{"objective": "v", "targets": ["order"], "norm": "layernorm", "fused_qkv": false, "moe": "top_k", "shared_expert": false, "positions": "learned", "optimizer": "normuon", "epochs": 96.3}
Rows from expert 0 of block 11, named by matrix and row number. Rows with one number belong to one neuron. Each number is 200 + 20 x the weight over its row's rms, rounded and kept within 0 to 999. All counts start at 0. After the name is the row's rms in percent of the matrix's.
# up: expert up (model.blocks.11.mlp.up, 16x96x384), inputs 192-255
# down: expert down (model.blocks.11.mlp.down, 16x384x96, transposed), outputs 192-255
up.4,095,228,173,212,167,233,197,193,209,228,180,227,216,187,190,218,222,199,214,179,208,239,187,220,204,194,197,186,215,219,175,209,181,210,191,220,189,190,210,218,209,210,200,208,206,180,200,221,203,211,218,187,211,175,203,220,209,235,199,218,213,189,231,197,199
down.4,097,191,206,211,190,165,189,203,215,209,229,217,185,170,206,213,225,183,208,185,145,161,200,200,184,198,200,212,156,199,187,181,188,199,189,203,157,172,192,198,214,191,183,192,214,222,191,202,194,243,197,203,155,210,186,191,185,208,202,203,200,216,233,193,209
up.5,098,186,194,196,223,186,185,214,169,212,172,209,221,196,225,221,195,191,223,213,189,228,212,190,175,224,222,215,213,186,201,226,189,235,229,190,187,142,231,172,197,196,187,185,208,189,189,193,183,202,212,182,189,196,222,177,190,197,229,157,154,191,173,175,204
down.5,102,213,229,178,158,185,202,206,239,217,189,201,207,200,201,211,217,252,205,189,201,195,209,181,184,213,212,193,192,217,177,173,191,197,184,190,190,233,217,225,223,177,180,203,173,169,206,218,216,142,208,199,181,197,194,216,212,192,171,224,187,218,239,170,193
up.6,094,182,188,232,215,206,181,221,179,166,182,219,205,187,218,224,171,191,201,188,220,212,198,190,183,208,219,208,216,178,224,178,228,208,189,153,173,167,203,203,180,199,210,183,205,174,192,213,177,192,204,209,236,216,195,181,164,202,194,154,166,195,173,193,205
down.6,094,212,214,187,153,216,176,176,216,174,191,191,182,204,179,186,205,177,186,175,188,220,221,212,216,198,178,219,203,203,226,198,200,192,202,202,203,235,184,198,191,222,191,226,206,182,205,203,207,186,206,187,238,219,194,187,218,182,184,185,193,190,229,198,235
up.7,115,212,184,201,209,217,176,195,186,183,186,198,171,193,181,180,199,195,174,158,191,196,218,197,189,206,203,198,187,217,196,200,177,220,204,210,219,237,183,223,174,219,206,183,215,206,172,180,216,198,202,191,190,199,205,216,218,190,193,224,187,201,216,218,207
down.7,114,187,189,183,214,196,244,156,201,200,195,190,196,191,206,201,197,229,205,244,175,181,186,215,199,202,189,215,215,212,213,193,208,222,205,208,210,246,225,181,183,213,230,224,217,169,202,174,202,198,178,199,213,206,205,224,171,224,180,193,195,182,201,210,207
up.8,117,172,202,208,216,174,237,175,193,173,212,217,208,194,176,210,203,222,183,189,208,183,195,188,182,196,204,194,215,220,194,192,186,208,180,213,176,232,194,223,182,212,211,221,194,188,246,204,226,213,223,218,213,198,206,203,199,228,190,208,185,216,189,216,221
down.8,128,173,174,213,176,200,170,174,194,217,196,201,220,202,210,215,184,170,219,215,214,196,175,213,185,191,206,203,209,218,207,145,214,189,196,171,229,210,202,133,175,176,199,200,213,193,147,205,205,215,218,203,187,193,199,207,191,212,197,199,186,183,211,201,172
up.9,101,196,213,246,154,222,231,207,203,157,165,202,200,214,208,209,204,204,208,219,201,213,211,205,178,189,209,191,171,186,206,168,237,190,194,197,171,205,224,201,211,230,192,192,199,186,170,229,155,227,199,173,203,215,185,168,207,183,225,173,171,165,189,209,191
down.9,095,200,227,210,243,264,228,208,207,213,188,207,195,207,212,218,167,206,220,175,186,197,212,214,195,183,201,205,181,172,181,188,168,186,194,229,191,200,178,205,178,203,188,188,207,236,212,203,204,190,205,180,160,207,200,179,186,218,252,197,174,188,203,199,184
up.10,095,215,218,177,203,197,182,217,237,172,189,207,216,167,165,236,171,211,194,182,225,191,215,229,204,173,202,198,200,159,161,224,188,203,233,213,206,184,191,191,221,195,214,174,239,176,190,200,215,190,224,242,212,225,222,189,199,183,189,194,160,195,208,197,154
down.10,106,205,196,191,181,176,210,186,194,206,184,208,211,172,177,210,222,227,208,199,209,197,206,223,235,213,207,209,193,206,186,190,246,166,209,188,199,250,191,190,208,219,203,201,181,195,204,199,203,196,212,191,177,192,219,222,193,192,171,188,220,182,187,212,210
up.11,108,203,187,204,210,208,228,161,247,224,207,209,182,210,194,189,189,196,188,165,173,196,219,223,175,216,187,201,204,189,198,217,186,199,236,175,191,161,170,200,211,210,182,229,229,209,207,170,201,221,194,221,220,207,196,238,212,202,231,211,213,191,112,223,215
down.11,121,201,196,195,184,215,202,161,246,193,202,214,178,182,173,182,172,203,193,234,197,225,187,195,219,202,197,198,177,215,200,208,182,216,190,205,188,163,194,205,211,196,195,214,188,197,201,167,174,216,184,189,191,208,162,224,195,213,197,178,221,192,128,195,205
up.12,120,189,187,215,206,156,209,190,179,144,186,212,188,194,197,209,203,222,202,272,186,207,211,197,195,186,235,189,184,210,192,215,149,218,185,176,236,217,170,212,176,190,214,206,213,191,202,199,207,204,228,237,189,186,190,196,210,165,208,218,200,222,210,208,248
down.12,128,191,198,190,213,213,188,189,198,232,219,176,178,215,201,200,230,188,192,178,200,207,179,202,215,225,167,193,219,212,179,226,182,209,194,225,221,207,189,175,181,220,223,207,162,188,172,208,187,202,198,178,218,185,195,203,180,253,191,197,222,197,205,202,183
up.13,096,178,189,172,199,186,225,185,182,185,188,182,216,200,218,209,206,207,201,191,179,215,194,202,161,214,181,212,194,225,228,237,170,201,236,208,218,233,203,189,190,204,188,178,184,207,224,192,212,186,201,193,227,213,196,242,196,200,215,238,200,222,172,179,182
down.13,092,198,217,197,197,180,220,190,183,192,182,191,223,181,200,216,203,192,218,198,185,188,199,220,157,148,226,200,200,173,227,233,218,209,157,201,169,171,208,194,199,192,251,196,209,198,201,197,188,178,233,200,232,164,202,165,200,216,240,210,210,207,202,198,191
up.14,096,188,209,200,194,203,213,228,162,185,190,216,200,194,169,222,203,206,211,142,218,199,192,171,202,205,187,214,171,226,196,183,167,206,173,224,206,201,207,180,146,184,215,142,224,189,192,189,162,220,215,181,169,195,222,163,211,206,179,165,195,229,219,220,261
down.14,099,196,177,204,182,171,206,199,187,178,181,194,201,196,230,217,220,177,207,228,233,174,188,164,235,207,210,213,175,244,183,233,203,195,199,199,187,193,191,210,192,204,165,191,230,185,188,179,260,164,192,179,193,175,203,192,203,184,200,199,217,202,178,197,190